config.toml
arch = "transformer"
model = "audio embedding model"
dataset = "read English sentences (LibriTTS-R)"
train_examples = 15625
n_mels = 80
hop_length = 160
input = "log_mel"
spec_augment = true
win_length = 512
targets = ["voice"]
num_classes = 2
embedding_dim = 64
norm = "rmsnorm"
norm_position = "pre"
activation = "gelu"
mlp_ratio = 6
head_dim = 32
fused_qkv = true
bias = "all"
qk_norm = false
layer_scale_init = 0.01
parallel_block = false
inner_norm = false
drop_path = 0.05
subsampling = 4
layers = 8
width = 256
positions = "learned"
pooling = "class_token"
am_softmax_margin = 0.1
am_softmax_scale = 30
init = "trunc_normal_002"
residual_init = "zero_last"
optimizer = "adamw"
lr = 0.002
beta1 = 0.8
beta2 = 0.999
eps = 1e-06
steps = 18300
batch_size = 128
epochs = 149.9
lr_schedule = "cosine_restarts"
final_lr_fraction = 0.01
warmup_steps = 360
weight_decay = 0.03
Rows from block 2 of a small audio embedding model, named by matrix and row number. Rows with one number belong to one neuron. Each number is 500 + 50 x the weight over its row's rms, rounded and kept within 0 to 999. All counts start at 0. Numbers have three digits each.
After each neuron's rows are labels from the 100 clips, of 14976, where the neuron reaches its highest value: "responds to" is what is common among them. Only what is clearly more common there than usual is listed. The data: read English sentences (LibriTTS-R).
# fc1: MLP up (model.blocks.2.mlp.fc1.weight, 1536x256), inputs 208-255
# fc2: MLP down (model.blocks.2.mlp.fc2.weight, 256x1536, transposed), outputs 208-255

fc1.314:478518453451575511516476470427547531464468503516459478443485480399519566504522447522524400499590422494485433406475428471476515424493579516506429
fc2.314:554468538490553461488526516517533525487555405485499568384493566535594536435496474477468470580542523411446385515479547528506354507497398489556487
responds to: voice: female

fc1.164:470546585549536570513482520580588474469441470518500457504444458479529513433509436491508544411507534509440439484511442568476488525482553427474433
fc2.164:508656492454485532549611548536465474454441530538453480599519488510557488514469491503527372488440470500540437586559438510579656526514591468503506
responds to: voice: male

fc1.418:480509423568493433518495538545455412484472473492516496481497540558424559517436485392519416480448463540469412544406478477554439592466501541512529
fc2.418:503486486390514432450459433542460513479546577500448635409486508532486442539458496502524573561510550487476461524500533483647500367465557488434531
responds to: voice: female

fc1.106:483378513571459404495464488505519500483430464445570536495486463539481486548385390442431432423478486543546489417446485562427469505406494462446464
fc2.106:481631527559397516502337508500470465551488537457557415372528507468430441503461523482454509506361526452496449492469450481540548518459561513585508
responds to: voice: male

fc1.374:449496583542429501432406517485474542490482501425455474488545494416486497514480514543508437494456457512502525431447528404509454425444505425456503
fc2.374:460410490591452493446456555475461521465515449475477473435484500483486532469484493476386494517371484503476437492568478522491556402469476511478552
responds to: voice: male

fc1.712:523470509490423519435580447559533509392453521508481496528535500445521413521430400547463444471475385457512512437485486428428453531443506439473502
fc2.712:521516527378457424520438491570569501506427513480489550563560549478418522506501515489558646479580521523493532476447483534488489355527498477457533
responds to: voice: male

fc1.625:490493454494507503489544533504423384481438569482535402477458483436502507473444428405476492490501438522517466463436418463528533423441546518512464
fc2.625:545502516491471453494539590468477504559583602482401564580540468591475514555521466550560572488422482548507455518521497493604384481487433513513525
responds to: voice: female

fc1.101:549462512483514462484497639499444435439519452469481491530545506566520465525413548569536474503510501606448440581446569523549502382424543513506494
fc2.101:495407500543500444521575485426560503507488454490547439443567416453501531502495474495485469548468480507486473520588543536559427487458440474515449
responds to: voice: female

fc1.239:453532467501482506426499492495443454487488472468501437516432459438492541444441418489557527460534475515544465428392528479486447453378542481573599
fc2.239:602558517468468511524466582539468479499512572493451520566521422548456522480406523505486528494311469540545509481535498481562313530468440465406518
responds to: voice: female

fc1.59:527466431461437442532581487431442540498458490437521524516441523534434509522467547563508540489421503443483521419476417567461451593446482499416487
fc2.59:494507514533485448499452569577436467518510540452543318484590544540475477500485491477550307461543455516498434444530557486476459606531511474627470
responds to: voice: female

fc1.284:539543506432528441513463529520461438526436515556510480566487619540512494420472470343450559471553574551509516492560402502417429506557524493420500
fc2.284:518627531468504433540432512491506499500517547506494499524367532548544467597454465514527537451452485365464433490436559494504633513512577492512544
responds to: voice: female

fc1.339:458543403426436453484512494436486401475459514450512466538513490449540432533453463439561432473487489504427398473476477469559471494508590532462434
fc2.339:513379472414532505447461502526501472498535465519473608475462461550513491462517494504496403492416469383515497466455489487406375522483431465499598
responds to: voice: female

fc1.361:545489426508412471484540494463566489452477475463504414607551548434515519482479512453529467512483457518460362530392438436532455497477482573408465
fc2.361:566513537376527497561413590509459479499422543474552618541506528534566404483380526515431472522508530422500507492423438469508590497483500500524532
responds to: voice: female

fc1.504:460563416554447514511444591528461436468421554469509344463503504428560506465407456385467527399440489545503457501456554474454460442427558551529558
fc2.504:484529505547397433441552604587476529499555447494442573475585520523477499495448490489562604487350502413452477477496491472501597446505359490474560
responds to: voice: female

fc1.143:483425570519454552488549429511560569499470508443463522441482479467452467495480497597466443436409450501504440442464517434496511555454514451486567
fc2.143:436530489416506457446456625508398558547509571490577481479444522460510505545474462507501492481403462285466507424498496546492587560473526467523547
responds to: voice: male

fc1.520:500441489541427480523513514518506482434443519456552454481537508366499532533463475445429425515436454541521433555427438515540539455478592532524521
fc2.520:564464489507502460442480543458535540522533462484465545443529503532548459553573519482530541475327467323483518504372471502538452503491528510661545
responds to: voice: male

fc1.714:495577480472458491588503549528515449448538439382496480534570602404620535527485520403546485505444513526494487588494430548453471432524513549434489
fc2.714:477593478541440537439468495518523519536471487453495513412579523541522437476434516513465566513460477402505521511534532485546478464525432457496648
responds to: voice: female

fc1.247:417531497447479516472483485502497468471473445409506401509434461425491445379471391525450516444514469442515484425489504514513530405476489497541547
fc2.247:576465540433463489502537614514519491502506433415441532402558625576503502479507535499480486463566479505568488486469584470559431475484433453443562
responds to: voice: female

fc1.394:507527494540505468519533509541404379449462534464533422441530477484502528523504416411470474461478468478514468520423443501596489385482530472556499
fc2.394:544507455375403457509395497481501535496539530441533551442435468519463522528470498477477583484439501444572506560422528460527496516521561539507559
responds to: voice: female

fc1.492:451512467492534528452471397446482469432493447477520375520503464425450608440501454467556461485476414419432467453469448515425562454436583515466514
fc2.492:560570438428461508494502452493425434518482552515484636593507447512463465618498540556556496459505502537547415584464507513501437456495467579558600
responds to: voice: female

fc1.546:479528560486533506466459501490491610536503540506530485472542599430440566469491534552476461518530457530517486533448520510480486452484577443469561
fc2.546:510391532498546531444458486515439524443517482482461627453388490482522532453521452493480542511489467349482579540470516497499493517567426495467544
responds to: voice: male

fc1.477:541474491553529534392491464469537435431477595530406387549594438522473526467528474455541392515499557462443447505513482472506509473479456545509527
fc2.477:434513527528486421552484493398488479472491534474449509497496486500532450519546494496518544492499517516471596506450439494543514556454511482489446
responds to: voice: female

fc1.384:580603440569510472552486500534455406494500440551492435538476503502487440391437512412556630558520526537448575598530470545483520390573441532428454
fc2.384:515514489507417551497539553512466491518494427445514595624477544561494502577463479506518644527460505497546409522569482484521608506552462473477580
responds to: voice: female

fc1.586:513581406508438452454402465548468398468500504470495330489471498419504458431456444435486507474492534446504554525467481461523457404422495565492439
fc2.586:464498454515479508469423565472449503466493563492427506501558536540504459433442507461529552439513538514441435494445463469532451400495399556525529
responds to: voice: female

fc1.326:496466445509426491484526506478484377520508514425534500570527544508506539548451498439512490509469475507491405520365466400523393514496530541514482
fc2.326:472500533382507501546511534476584504476522430493531509462530538524590447397529504524353423512571482452408492514466486505475450487442513500523529
responds to: voice: female

fc1.665:443538464509481522449453479421490438460479423446531386502499483450511498477508442448497466503469395471498484437476474542522475451365512512563548
fc2.665:651521530436510450482366527544458513505556552536445485455533546515474502489523489493496562475562436445543443487453483481555375454500479484515499
responds to: voice: female

fc1.366:444495464489480473458516417471550429524483575458413480448518446459495354527461490492507538435473463336542572450457451463468530506413516491453421
fc2.366:516571479535494416499438577530476505461486569507500475545482588378517425525397435531512467531559478469422540497584560498442675619494588465463413
responds to: voice: male

fc1.211:493511467490443504488469428524496436596469539478603486447536519469513470529480434411447499524564411455507482471561457480481486522524555407456449
fc2.211:541535502558523539406455565494536530498444515511488470431424440497518495517470524486548380429551487602487481447496541473583428623517532469556530
responds to: voice: female

fc1.392:488522473525430491406516494564541455427466459455520401575496567500585540463465419419460465455576445533484521489498483561533508455547497570462507
fc2.392:552454462402523548474624428447544532497511543477605477537567494498572517468528486504513546470641398487515578531457483502494610393498532504408514
responds to: voice: female

fc1.66:451548457486494528421473457412504510472471539457446435431467474475474540445523474487454555454476483460515461450452468447522430434402608467505470
fc2.66:576439499439408460448548639509461494514579625500493518438527466556489519531502506482481497499444475544506478542526551516504571503513459509600500
responds to: voice: female

fc1.253:482451456520470414493491546484505472445474501518514403549463540477553507532428422411462450379466541535489412474479479561509491520465504586471477
fc2.253:464546506396465481492480462492611504515519560389516479487545510481515542545487555491514496513575451428548522508447529537524587464488544502536552
responds to: voice: female

fc1.717:494548444592413443474507437503444406489473473379578385556417512493518487422468475385465449498447505450505417545466457487501467511374503538462490
fc2.717:504447482457527524550520471495524479470413437473509528549554517555583490463522507502473461499390458561507476482593493482494453538496500503506499
responds to: voice: female

fc1.127:487522389520465531503507528507430388468554545502483420497569464459473516477507560436490481538476495520508419522412485380529426467559631523489480
fc2.127:513539475482567546515504480437514493490570432485437478475510536607588444469522454481408346470557540404417418511547430488395406426470440485391491
responds to: voice: female

fc1.683:497490532510496506460505505584431371534524541528491398505464507456512529561546507426422347485437560544516369476517442510619476623468537515565448
fc2.683:402506471527508450563407476486485451516473484497509573563470443561540559596544494485517618503431522397474493506471493499565391559465522484461549
responds to: voice: male

fc1.126:441413543494523491448499425526439360498569534534419391513515475540466537474546488435503425488432485503525453426500465493536456504499488468498423
fc2.126:464486531510468491566517469461582465516484622488538511557543478554561533529502527482515556474526601626527444546518470504505463462394510541472442
responds to: voice: male

fc1.178:512554477531442492425503502482525510458417597485489383464458471401550516462525398435489496477534439458495437486450493473483525444441570504527515
fc2.178:521577534463493442509516582501452540527579616470536551520526537531440568547500465513529636432349443493598432464509487516572514527522488508479595
responds to: voice: female

fc1.13:535504557426538559511523422533514506585525444549411535460596603501484529538517520525551454527536419505458532554544550489464543507556484419479550
fc2.13:467473509385442540516469541583509462464461484488417477536444494465497526553553535524474448488529481282520601457407445470486511501467588471505543
responds to: voice: male

fc1.139:506439478488577481424464369478591603405496481521441419455556449446485481495528508587597462474579476413475496470437448523577524483435508531492377
fc2.139:475488512533538554465443513471393501555521483500491497408521481552489513524523491504421551545647473424482596551565458522414571645462484492493420
responds to: voice: male

fc1.736:467433467454506554499507415515498505553494536460466519509572422472525468460452447542458458441536490422493491523524475458329487561491616474501457
fc2.736:438503494561498492479493559553561540470453354432520560453487480560479467518548550544436594502444566528439545433485468485515487515495535455547557
responds to: voice: male

fc1.563:475539499442416527501483444439432382455517563518462448511461533467474565504507528404521459437470519503480509396485477524486478500504477516460471
fc2.563:459472468638474437548437536506468484489454511563582466546554554514563423495500523515560540472429500647536458488580536461493495465429533480511517
responds to: voice: female

fc1.95:497482526532525500475467484483501534447489509502435455517464574421482623454580461480548354499536475487475395485471490500420457468461617494481515
fc2.95:537450444348530557514593572523522579524508456508504559457537529428494526516501566511483559465455488465489558567546580524474523533531529525464496
responds to: voice: male

fc1.466:397357532520499484466446463478509459491473474450539496490514554475514456549477398430503482499578460504496461444520520576410515507482508418499457
fc2.466:493572520500448497457279536464472498516390567513423371423467441528518529467495517502577520497519526433475489472530570489465589630472497456541439
responds to: voice: male

fc1.116:521442499505495460440514440549487372438494544536571524493482491532481514577515407405462445419460529488473447430497442541546450500516486445467442
fc2.116:478467493511519437421456412484536505476540494530494453431501513354530593435485464532525462521505514370471511557394478481538507450434599556507515
responds to: voice: male

fc1.670:512533408468445534540546449448514504462471495539523491517446534341510492540423437517424508506477400537529482517511480451435401462465579533505485
fc2.670:466561437462510492456541479614496532474564501546504416396519459552492393449488446504589445518475487472519468437489520462592437449472367517572626
responds to: voice: female

fc1.285:474428562466545492492528426534589505443500412523453465523433486494530498511586462483538435395469500443482442367534533490565441496451535419501495
fc2.285:514498519461498508552586505519546435468499610441503468521514440503518549543479533494470560415579514544515533379508525603509335573463492504564532
responds to: voice: male

fc1.429:536559441531397440543506525490463461420486524485504458457512485475509537505485495398451395495450488518536407543426419466558499386569462498578503
fc2.429:551561478508535460525453576503472512506526555489463497436478475609566495509514504497538580551291545353474504481364496549549464499441470499544586
responds to: voice: female

fc1.753:420454514489549513557447522448474491530528496481454468498502503411557568559604450517469381371511509484532392369506516559506456538411504495512517
fc2.753:481499520409470454509383484480474472509510557436420376506475471500550547563528541471480567508516438427542554488505534530492635527437443505433525
responds to: voice: male

fc1.715:460396483418463482441486526493443537458552464470435476501519546468515523524484537496470474465560519535499454354485519502476481530582566528511505
fc2.715:523579500307564503485456502481427517534523518533487497413438486501525549603540541468554549516566441379543595509406519516480638530491452501416476
responds to: voice: male

fc1.403:528416469432476460410556436508394468490525511490502476490479432499445439429454486512491481532400465464520486523499395448417464547482511469495505
fc2.403:475539446577486514607613458572591515432552445437476499684544586490569493577487504507527531482505542451551523550459442482527620570440552490513437
responds to: voice: male

fc1.200:546497479481516500556526506534510436516467473493477517501525573557526517505472472469636520436439484492480461514556503510495588503538506511522476
fc2.200:513611490455419605493595492519541484519453510517459468603496497525592440514562528520525406511502515455486540467548387450550495477533578497483570
responds to: voice: female

fc1.267:465441450441504518354439526481501550459486494458538539460473511500471480509433458511429484488481457517543480429441432452441450503479506472445459
fc2.267:583539481425555529505441588597461534523518549526491528453539493475527485475510541521512555529511490406475485561478519541515556459461531502462490
responds to: voice: male

fc1.583:513480426503528592388478439504512471447387562477489398510480463440515505479525443535533426431487442425519434497498444504395505418403529548516514
fc2.583:531573519495476474512520535484452494511470509527410537586552546528514522627578507486537564464357502457604494598480537522474533511464470492547528
responds to: voice: female

fc1.158:506403470466451596392464416408429556475525499487499518434440400475520514461485506477474457485392543464508486457522527467472455457501465469488447
fc2.158:618565468391554547456549542602497569470530515504548563482435455424602458508543522513454561503650451469503523541499528539526609418449494508521481
responds to: voice: male

fc1.501:522562389542485531447481404543508580424507554485463363500530536481445479496626429550459456500447503490524479502421468424543424462575495478509438
fc2.501:453597464537479527504562521565555423531493380433431597444550506557550478505537523499516440475502519506525571508552389502555457488477390474540436
responds to: voice: female

fc1.269:575469535552493493527478487532435410489477515502499420479451515384523586542554506376447431524484538591472421552450481549572435395468499474543503
fc2.269:572530467447568462433471479457524543483516489487468492514427502560501514588526508496477639494360511409487512493396524551554517587526571549534496
responds to: voice: female

fc1.732:459426481529468491546495506550514388505462454507592533439554599427484562491486508425531418497576500576497448550489471568385524528503569503450541
fc2.732:505544477579502548491540571463576502494505520540461534463479486581442463593547527509537559506512552463485454479464600521443503463450480466549563
responds to: voice: male

fc1.226:380513428414520488510547530550484559496493467446522460583481477535497444534489439544497411443559422419488509428510476486435442468382515528496460
fc2.226:523507459480456541477505480528427473477458490513472543560554462557504423469391545508400489477595518535431500426536445464483527551461472509454410
responds to: voice: female

fc1.561:526479471498441489510486504522474482528497547566468435397549550429517569521491423468472440534488452502515471562479509485498497427561475521570495
fc2.561:555495500555548452441439502546497537487432492543471485474451492445461460559557428475469646489404556406576528534458444473428451484479415503470645
responds to: voice: female

fc1.636:551455449526475496507506506545494424427480500572539413500473561508564538500467469409373463520573466495535504555480511545578444416617469505572426
fc2.636:566599439479538513449492554491600522494417465445605469492506474520546450515536504468522556476528518394441491473452518514508533463571471521462557
responds to: voice: female

fc1.462:485402519466585484437461401519468357479393462534549478439427452536518421455483403466448515523449427462541498523558498450461502518455515429448423
fc2.462:443559495453479495456402533428517484475435491507528384501569578498530509488511506541515611518560488448460542528633459537540520499472481493542517
responds to: voice: male

fc1.638:529532461588408451516514463517490418420449542467498457462493415448514497506489463402456489467440489555517430518414413476556478412486466525543495
fc2.638:540547465507499458529483542441541529473515496472368523504428485540497500513472449510531590529393533387407447543345504543576576487488457524551558
responds to: voice: female

fc1.707:408460524441586576563495554519510566513465448456501514509462510443550484492416425615464492507422436512593457460561476426444511432472596506455436
fc2.707:614575500398506476525579621564574576486524512484421534441508473545501571446486518505455427521418483405453520563569488490531490524475511516619531
responds to: voice: male

fc1.764:530442463498481558339443465555452426466393512514407474546438473535502517495551383508537400437428401442474437460432409544559471539405442439435561
fc2.764:483582454520453550494580490466504499540561468478571580512569460445455569611476496519583557530496513485490501454514541491420545524493621504546595
responds to: voice: male

fc1.344:496439495479463568391574517569537657466427554429497505534520447511474474566483467680535524487500422454437525472429528430490523560489457531524397
fc2.344:540490537465490500447465492500485514556467469537461490484584458515459497420492500503427446475505512524520479482571489474607592559505505479454458
responds to: voice: male

fc1.365:496485532434502535464464470405505589432467455457437502470434412441524487495455474625477461538514435530523446463496554450452533461481504466430581
fc2.365:486471459438556519511384543525470514530548511514558574391447556504533523520540437528460491520449532365490472496473524492484471549502415482436482
responds to: voice: male

fc1.515:441443550408531573410479398513496582542497533468353499459493467441545425478599471535458500489542460369437524430532468520509393548506486431464417
fc2.515:446435529446495547521522517621608525530439435442458516529475489420487531413513522500542431439522525494484576466475455512556586493457509467522551
responds to: voice: male

fc1.648:494388439422448499390489356474484557458502476450428426479541416467524488441541467515425408512449421475489443469501421413505483491460436484432483
fc2.648:534473460496472539485609475467603510475451396460525424528520555554527465454515544550465444544547654525421509509412430523593423551506469531518458
responds to: voice: male

fc1.442:478397391466438492432517553528454438464446494449404416512521397448479539521482398440464426467467509570478480475463487525482497561424542521490557
fc2.442:562605410460619421493412456430485492499476462462488366493528515536527529612541508490488506452540444425560514504500560474484557562478501560473552
responds to: voice: female

fc1.654:406517419454426501547494537481470442491502445443491439466525451333579565540397477459483452444522503515556427399480551539491363466445579564470573
fc2.654:467570507405364477450494518592502486485505464506504446495525513559454490446487504480459635547467470399481473464495447511491424420473491466530613
responds to: voice: female

fc1.130:446500495493570503509487462554507411498571463496474443350478523461551460533522485395481491421452422446562478397492488520635528487436526420486442
fc2.130:522477495515479457374533498484398537541503633489452492581465521428582495429397480445505533412544423511487433445468497499519636537418606480444512
responds to: voice: male

fc1.441:544432442489416502419528523397437409538470520457468503509521417417512580543479411422493379460462526493481410505473536498494519544446604528528526
fc2.441:554555500644536509560530618461507491511484477493478554498477495536519546478529513499426469487342527455467516481462438495438430579478510467452511
responds to: voice: female

fc1.102:474511456380510587492523539407400486530510481473488442489490378554434551506445454569541384439596407482495495504520513499495560427420489531456498
fc2.102:580493496467534470486424620545461505518516444505560520450493551500542520504510466495455436505517515476530523517561510443539518551431476500422518
responds to: voice: female

fc1.360:416481535421473509452489472479472419472511497444475407529386436408544517467526401473454419492494442474473474394468508457495509473471503430465593
fc2.360:565493497390570522497518496529551522509543452534549494450456558384482527480509504481419556450468540394510535628515480466583544498526522486507484
responds to: voice: male

fc1.677:499441450549400438439468468487407387433480515481486448446448477395511579502481478410458430509368482577494409476428509510530503500462532470520560
fc2.677:578560489499491436451470536442478504465497531493448498562452483515511531580493464483460592487349516369570520520425430501547594553518470500501559
responds to: voice: female

fc1.309:377478522478462470499429567597563536513461487425572466545593518438521477517469465544438517511620536565504554413525518550384516490472540482471469
fc2.309:472542498417500515430388675431534523530462627542494432481457467550479515440490477558617571481501485385500417478507496487440583552512484471514511
responds to: voice: male

fc1.664:595436420542408493453509531499435405468482559458494460473554503495536498529446493424456443523449490519549423599435503515574517414575486501562416
fc2.664:536604453551550485481504531422551500528489452508540386458495533514546505522480536512637436499363511399450489520490500514583468552516547519488593
responds to: voice: female

fc1.380:483482582551453535399446520425508556538456390449453468446443471432532559485496531552558456551477505529535499456539537487551532420494479438452508
fc2.380:452558479596409499454453590520405480489497469484413467416488543552520543483485501506421474573424516414422369448560483486492525456481480496482545
responds to: voice: male

fc1.391:479539450444540481453508461504464384491456475471480442508477495478503511427510409435514493476515417421487442470430382497560511382400577506535493
fc2.391:588513530527435445463450534486503500573482676405441593556539518572505495548507472504548618443493480458577432454479482472563444471493478493560526
responds to: voice: female

fc1.422:565416566445497503472493474535527525496505497422466466501493557500428558531532556535488455561452388505454465493351475435517494421495513436485538
fc2.422:502554487525553481562521531472412496558538455526520483452415444524440531598499507509385477518404478504481550525523432521422570627537409578417499
responds to: voice: male

fc1.513:501438548502528484612456489417443592488476505488511453417423451395566526500512409580435432394507433492529358434546515492486410449475529461482577
fc2.513:501413525448497463513586406557619515501521522406612509557402493530547500504497525466518579531573435546495455515429569543487542448468512510497469
responds to: voice: male

fc1.151:521421429458500511421443476543444402432442485490433371544485488491522485398548452432461463493444465439497512475465447515524515382476489525463489
fc2.151:568517462501467482428537600465444497532416552534477593593487432490452427649477512531593545484549454463517463535576526479510431513520471536567587
responds to: voice: female

fc1.385:507479539481509505461588553533515381513466520444511407581516516497459514494487486448507421473576477455477550571507490478559544519480548480460384
fc2.385:439521498562452497508520561538506465488470490501529523495488534553570436476505528506530448499497497476439555499635495570602434394465561526522456
responds to: voice: male

fc1.617:548550417600604428556476555550501360490488426567448455505450474540502494485514518402516613523503551552462576521472482541442535361592449585463449
fc2.617:435542511583467579482551505523454492511493394504563523590538504495542487492529479502515590537424521548543471490558485459517686536545531496523485
responds to: voice: female

fc1.425:495502494517458504440499435532480411454486510491457391523494412498530492388482464410475507520507508451527470518447431445468441532487457488465502
fc2.425:577422515403437422503547465446605484474534472444396552462529578584515513550466505509522596505563537455420449557514501488481484454523479506490575
responds to: voice: female

fc1.69:467464479483507488466488482521431437452479423478495471507556466482492543512539459489504388448412509527478436451459434521553462365390509512420486
fc2.69:484454452685472532508604407484424486493547510503446478480538433529498475504496479572426480497431540560459496627419455502530426497470522537458481
responds to: voice: female

fc1.529:527524402611507430534532515525501372501517423480452422533436508486504495476461486389572594507408525577472555534520448498489520425537439618477419
fc2.529:530520507541465601479520485488476515506528405487578595631576518493537492538460476532498521539509538504522495529597447434537628510531513496469479
responds to: voice: female

fc1.610:503557500448501491497426473426440496432461506514548440489508424420508519471485422388441486458526488423519471424511489507500486468462567509464489
fc2.610:456431452556530496501612421521540439474456411462640503576519498513568495492478520494520507491321513439466558482442512519484527473518497499533520
responds to: voice: female

fc1.765:573356456515423506468508469484441366459438470412447426479524537445565508444507477462435413525419420549497467567453538471487503495472478459467549
fc2.765:544540469506472540485575517429661481513470438495565460514502497524580428501507514501519465454536386493464523416537488529506492485496544545444561
responds to: voice: female

fc1.603:626501467578479473536425496538417380484487421570445455523482552494510421426404529415505643543452557502495550559474454546508518450607424537474472
fc2.603:581565471568474529483548486509539503540554365459528529602533518527513513577494474480502532536512529529576426526512520477524608504508490520415501
responds to: voice: female

fc1.346:426534606498485514418458461448497519520476476488467501444546486396462523488514495519501478473454474503488541382502551421477507448460524396446542
fc2.346:503448532545488506442452611514422482456529417508512474463455546496438531476470490514408525537311526487486423489519463465522530507461486498468589
responds to: voice: male