config.yaml
model: "audio embedding model"
dataset: "read English sentences (LibriTTS-R)"
train_examples: 15625
n_mels: 80
hop_length: 160
input: "log_mel"
spec_augment: true
win_length: 512
targets: ["voice"]
num_classes: 2
embedding_dim: 64
arch: "transformer"
norm: "rmsnorm"
norm_position: "pre"
activation: "gelu"
mlp_ratio: 6
head_dim: 32
fused_qkv: true
bias: "all"
qk_norm: false
layer_scale_init: 0.01
parallel_block: false
inner_norm: false
drop_path: 0.05
subsampling: 4
layers: 8
width: 256
positions: "learned"
pooling: "class_token"
am_softmax_margin: 0.1
am_softmax_scale: 30
init: "trunc_normal_002"
residual_init: "zero_last"
optimizer: "adamw"
lr: 0.002
beta1: 0.8
beta2: 0.999
eps: 1e-06
steps: 18300
batch_size: 128
epochs: 149.9
lr_schedule: "cosine_restarts"
final_lr_fraction: 0.01
warmup_steps: 360
weight_decay: 0.03
Rows from block 2 of a small audio embedding model, named by matrix and row number. Rows with one number belong to one neuron. Each number is 128 + 32 x the weight over its row's rms, rounded and kept within 0 to 255. All counts start at 0. Numbers have three digits each.
After each neuron's rows are labels from the 100 clips, of 14976, where the neuron reaches its highest value: "loudest band" is the band of the loudest frequency at the time of the peak. Only what is clearly more common there than usual is listed. The data: read English sentences (LibriTTS-R). In brackets: how many of the 100.
# fc1: MLP up (model.blocks.2.mlp.fc1.weight, 1536x256), inputs 52-103
# fc2: MLP down (model.blocks.2.mlp.fc2.weight, 256x1536, transposed), outputs 52-103

fc1.666:146142130166156144166135122156099116101161190138158166170146128177181103140113177176140114095176114149168106225151182139161130155136131077098142186135139104
fc2.666:041110114125098145143177000117135131058070146186171127148107136102134077147152086118180114137138113141173160119148154085113160137076123175122125136146113154
loudest band: 500 to 1000 Hz (82)

fc1.610:084144083108082093150109138139138124156124130094140102127133061139075120114145134094140163123063168133136191165099152159098205114101145146130142140130125070
fc2.610:132080144162137145118104226112112124179107137154069127124101107098186100131123135101170142118119124117129137170141132135152133132123117145149159131187132130
loudest band: 250 to 500 Hz (58); 500 to 1000 Hz (25)

fc1.479:128138096090133139116117128091117062083130136090143113125108058135086108161111131076159107088089164090158168213132109134109166132109144104142092119090137089
fc2.479:219075144141110106154118095052099136180127129129115120105109157086135061116106139095155136098098142139090159134105131132085121113075103163150177154178173154
loudest band: 250 to 500 Hz (42); 500 to 1000 Hz (27)

fc1.309:129101152145161091146139126101147159147093156127127125156182123090086041124113158105093104150104093136128125137163109084139111146089122177060110116104069141
fc2.309:087118119148155085129090045074135141113096159095105125132151113120169177142104091154198143126192162133108112112102129127063095147073082098114122167149090110
loudest band: 250 to 500 Hz (41)

fc1.200:154169063067178101069131121169109137127128155178079141093171106187110127120136109111136095116057101113179046127188132133156125159152176063148044129192156104
fc2.200:111172162138173133180122075136184198206126176146132179122143117192113130124135111129156158107110077154126110140140116086158145153130069123139122154114129088
loudest band: 1000 to 2000 Hz (36); 500 to 1000 Hz (32)

fc1.428:119087118077151098132102127116131123100156134062111080139101078109084047142135206062144098165117127154127137173139151129127115160064161187066093150141089122
fc2.428:074169127128146091201090000105197120120083123069115191123137153132194206118136116165155130109157118133140117151122113125113065119093060106111104081121126101
loudest band: 500 to 1000 Hz (49)

fc1.545:124181089041140098094107150145110092116191113133139112071091070131132131060125127064109107103075148101148154114148105140141120120173156088143136139151145114
fc2.545:155085177143141144122157179143136150125088127112116186143103143170091187138126150123094111140100125126169133165160128103069142130090105140192145181087143106
loudest band: 4000 to 8000 Hz (47)

fc1.435:128139116159114077195123120140130119154150140139174138132139090139141149123223105103143178197105107147121099151155170111096104099138176102085108121135150081
fc2.435:031084132122129112086106163128165081117212129144144086072137140128080080126138119145116174162140155133086086124154149135139137112172138080118114128056159109
loudest band: 500 to 1000 Hz (39); 250 to 500 Hz (35)

fc1.341:097134141106094140117112115171171104123126082098179087119110114151078162151154121099118171154108081128132134168123097102148154154068207111122086102117121147
fc2.341:189108092166101104151157102089065122112180126161088096185079099089127097170123096150152080143123176147131166128123188132112106163076128189121120130134131168
loudest band: 500 to 1000 Hz (39); 250 to 500 Hz (37)

fc1.735:163077089131118117196141134139141135125126143138150147135135050128132128119179156076124126163139163159105105164124144122092124110123163108082099161127170017
fc2.735:057064121156145100094098090177158120104120123134000141090127129128061096122097141165088148130144133164131096150153145136174111103168095098107104151106146143
loudest band: 250 to 500 Hz (38); 500 to 1000 Hz (37)

fc1.665:099141073086115090105095092106119117086159113126150108087083076127090140055125128083136147163091070090141120161113085145116127119123176105171135056124116123
fc2.665:184119120112137134135127165151135115138143066135139186117156137113068120095143139128120181146139109062144137108154117160176111112091112116137083091122152121
loudest band: 250 to 500 Hz (41)

fc1.255:145097090111179098156146196152125146122150104142127144130082100129099127076167154105110104107064148134097132177184091065168160155137079194125110058136081131
fc2.255:043184140118139154168144096130063102111188146100068190145110147159125137118120147124071166123156146151132121145064087198124099141125124105081161074119128125
loudest band: 4000 to 8000 Hz (61)

fc1.46:166167094104157137116118145164107089133157135090122159144113129159224077100098124132123104062170136110154125149158164140137093138190179054117122199171087076
fc2.46:120143112150116129147182161213099171133121130132094139105129173189081144138176097141187128077162110087072165188119085138026111170035074126157140126099115156
loudest band: 4000 to 8000 Hz (44)

fc1.529:136154130105146145169131140159164138137167131134121126102060089169117142058120171109117137149147134210118114130111104080140181128110146163156103140117134091
fc2.529:075205120143115109166162141140119141136175141136255116115140127142056090129108173136134141137147114065088154131118094188141145107153088123110121116090109103
loudest band: 500 to 1000 Hz (47)

fc1.570:116127092109128122107106098149111126140110159076125110100116078111106136112147159092079187135083183047159137097123142164125168123114154185144064125096150146
fc2.570:127136105158159143118185215153099122169171123111124110123126142106133127147133101138149144141090148172130103106123133166157106166127168146110117148190123119
loudest band: 250 to 500 Hz (42)

fc1.226:152160090101162087092083108150148101083139123105084089130095074191091166101082108087176080151097148149088116112123086088095164102105135123119089095161157097
fc2.226:141128173125141061116083078174174063187159142141105127111102146110076127110198096166129181119129110153173115121149113192111175179149134103125163099117170094
loudest band: 500 to 1000 Hz (27)

fc1.252:142113052068128109153099134100109136105126124123137109111176103059107118094165190078118122132132089084133164132136103068123093152105138141179049112086123135
fc2.252:144075175123122088106076069136151141120151124104163128150077162135143175123162139145187097117133142059045097120153137189116101110084069104181138146079111134
loudest band: 500 to 1000 Hz (32)

fc1.217:099147053075141103136112127137096119066174116145165117169146088129109122081146112122140170092107046080101119121158160117127131151106101072159129165110111082
fc2.217:142179160124079162096152188138094167174164135107100149077144107100042060117158120142185043159134154149149120108177167170150118140060106134159105105109095108
loudest band: 250 to 500 Hz (50)

fc1.673:038155109123110100110108125156108090128151141147108115139078127190154160085093097122113074104099122083073133097110149072149150145096113140149101133191192108
fc2.673:088158155133130149175083033128121090126190135120130114117140132103098108120129152133156116157141145141128121137129096084102113170102125101131169146166131147
loudest band: 2000 to 4000 Hz (70)

fc1.588:099125141110102146118141111155155138105129130123160056145078087140070126123140144086132158120119117134157098179082131067154154174135170133151125107137123181
fc2.588:192124104165133161111131038073108061097206106113110167228092116087129151164118135139061089144157142145181111105109173179127121143152134161116126122147129154
loudest band: 500 to 1000 Hz (30); 250 to 500 Hz (30)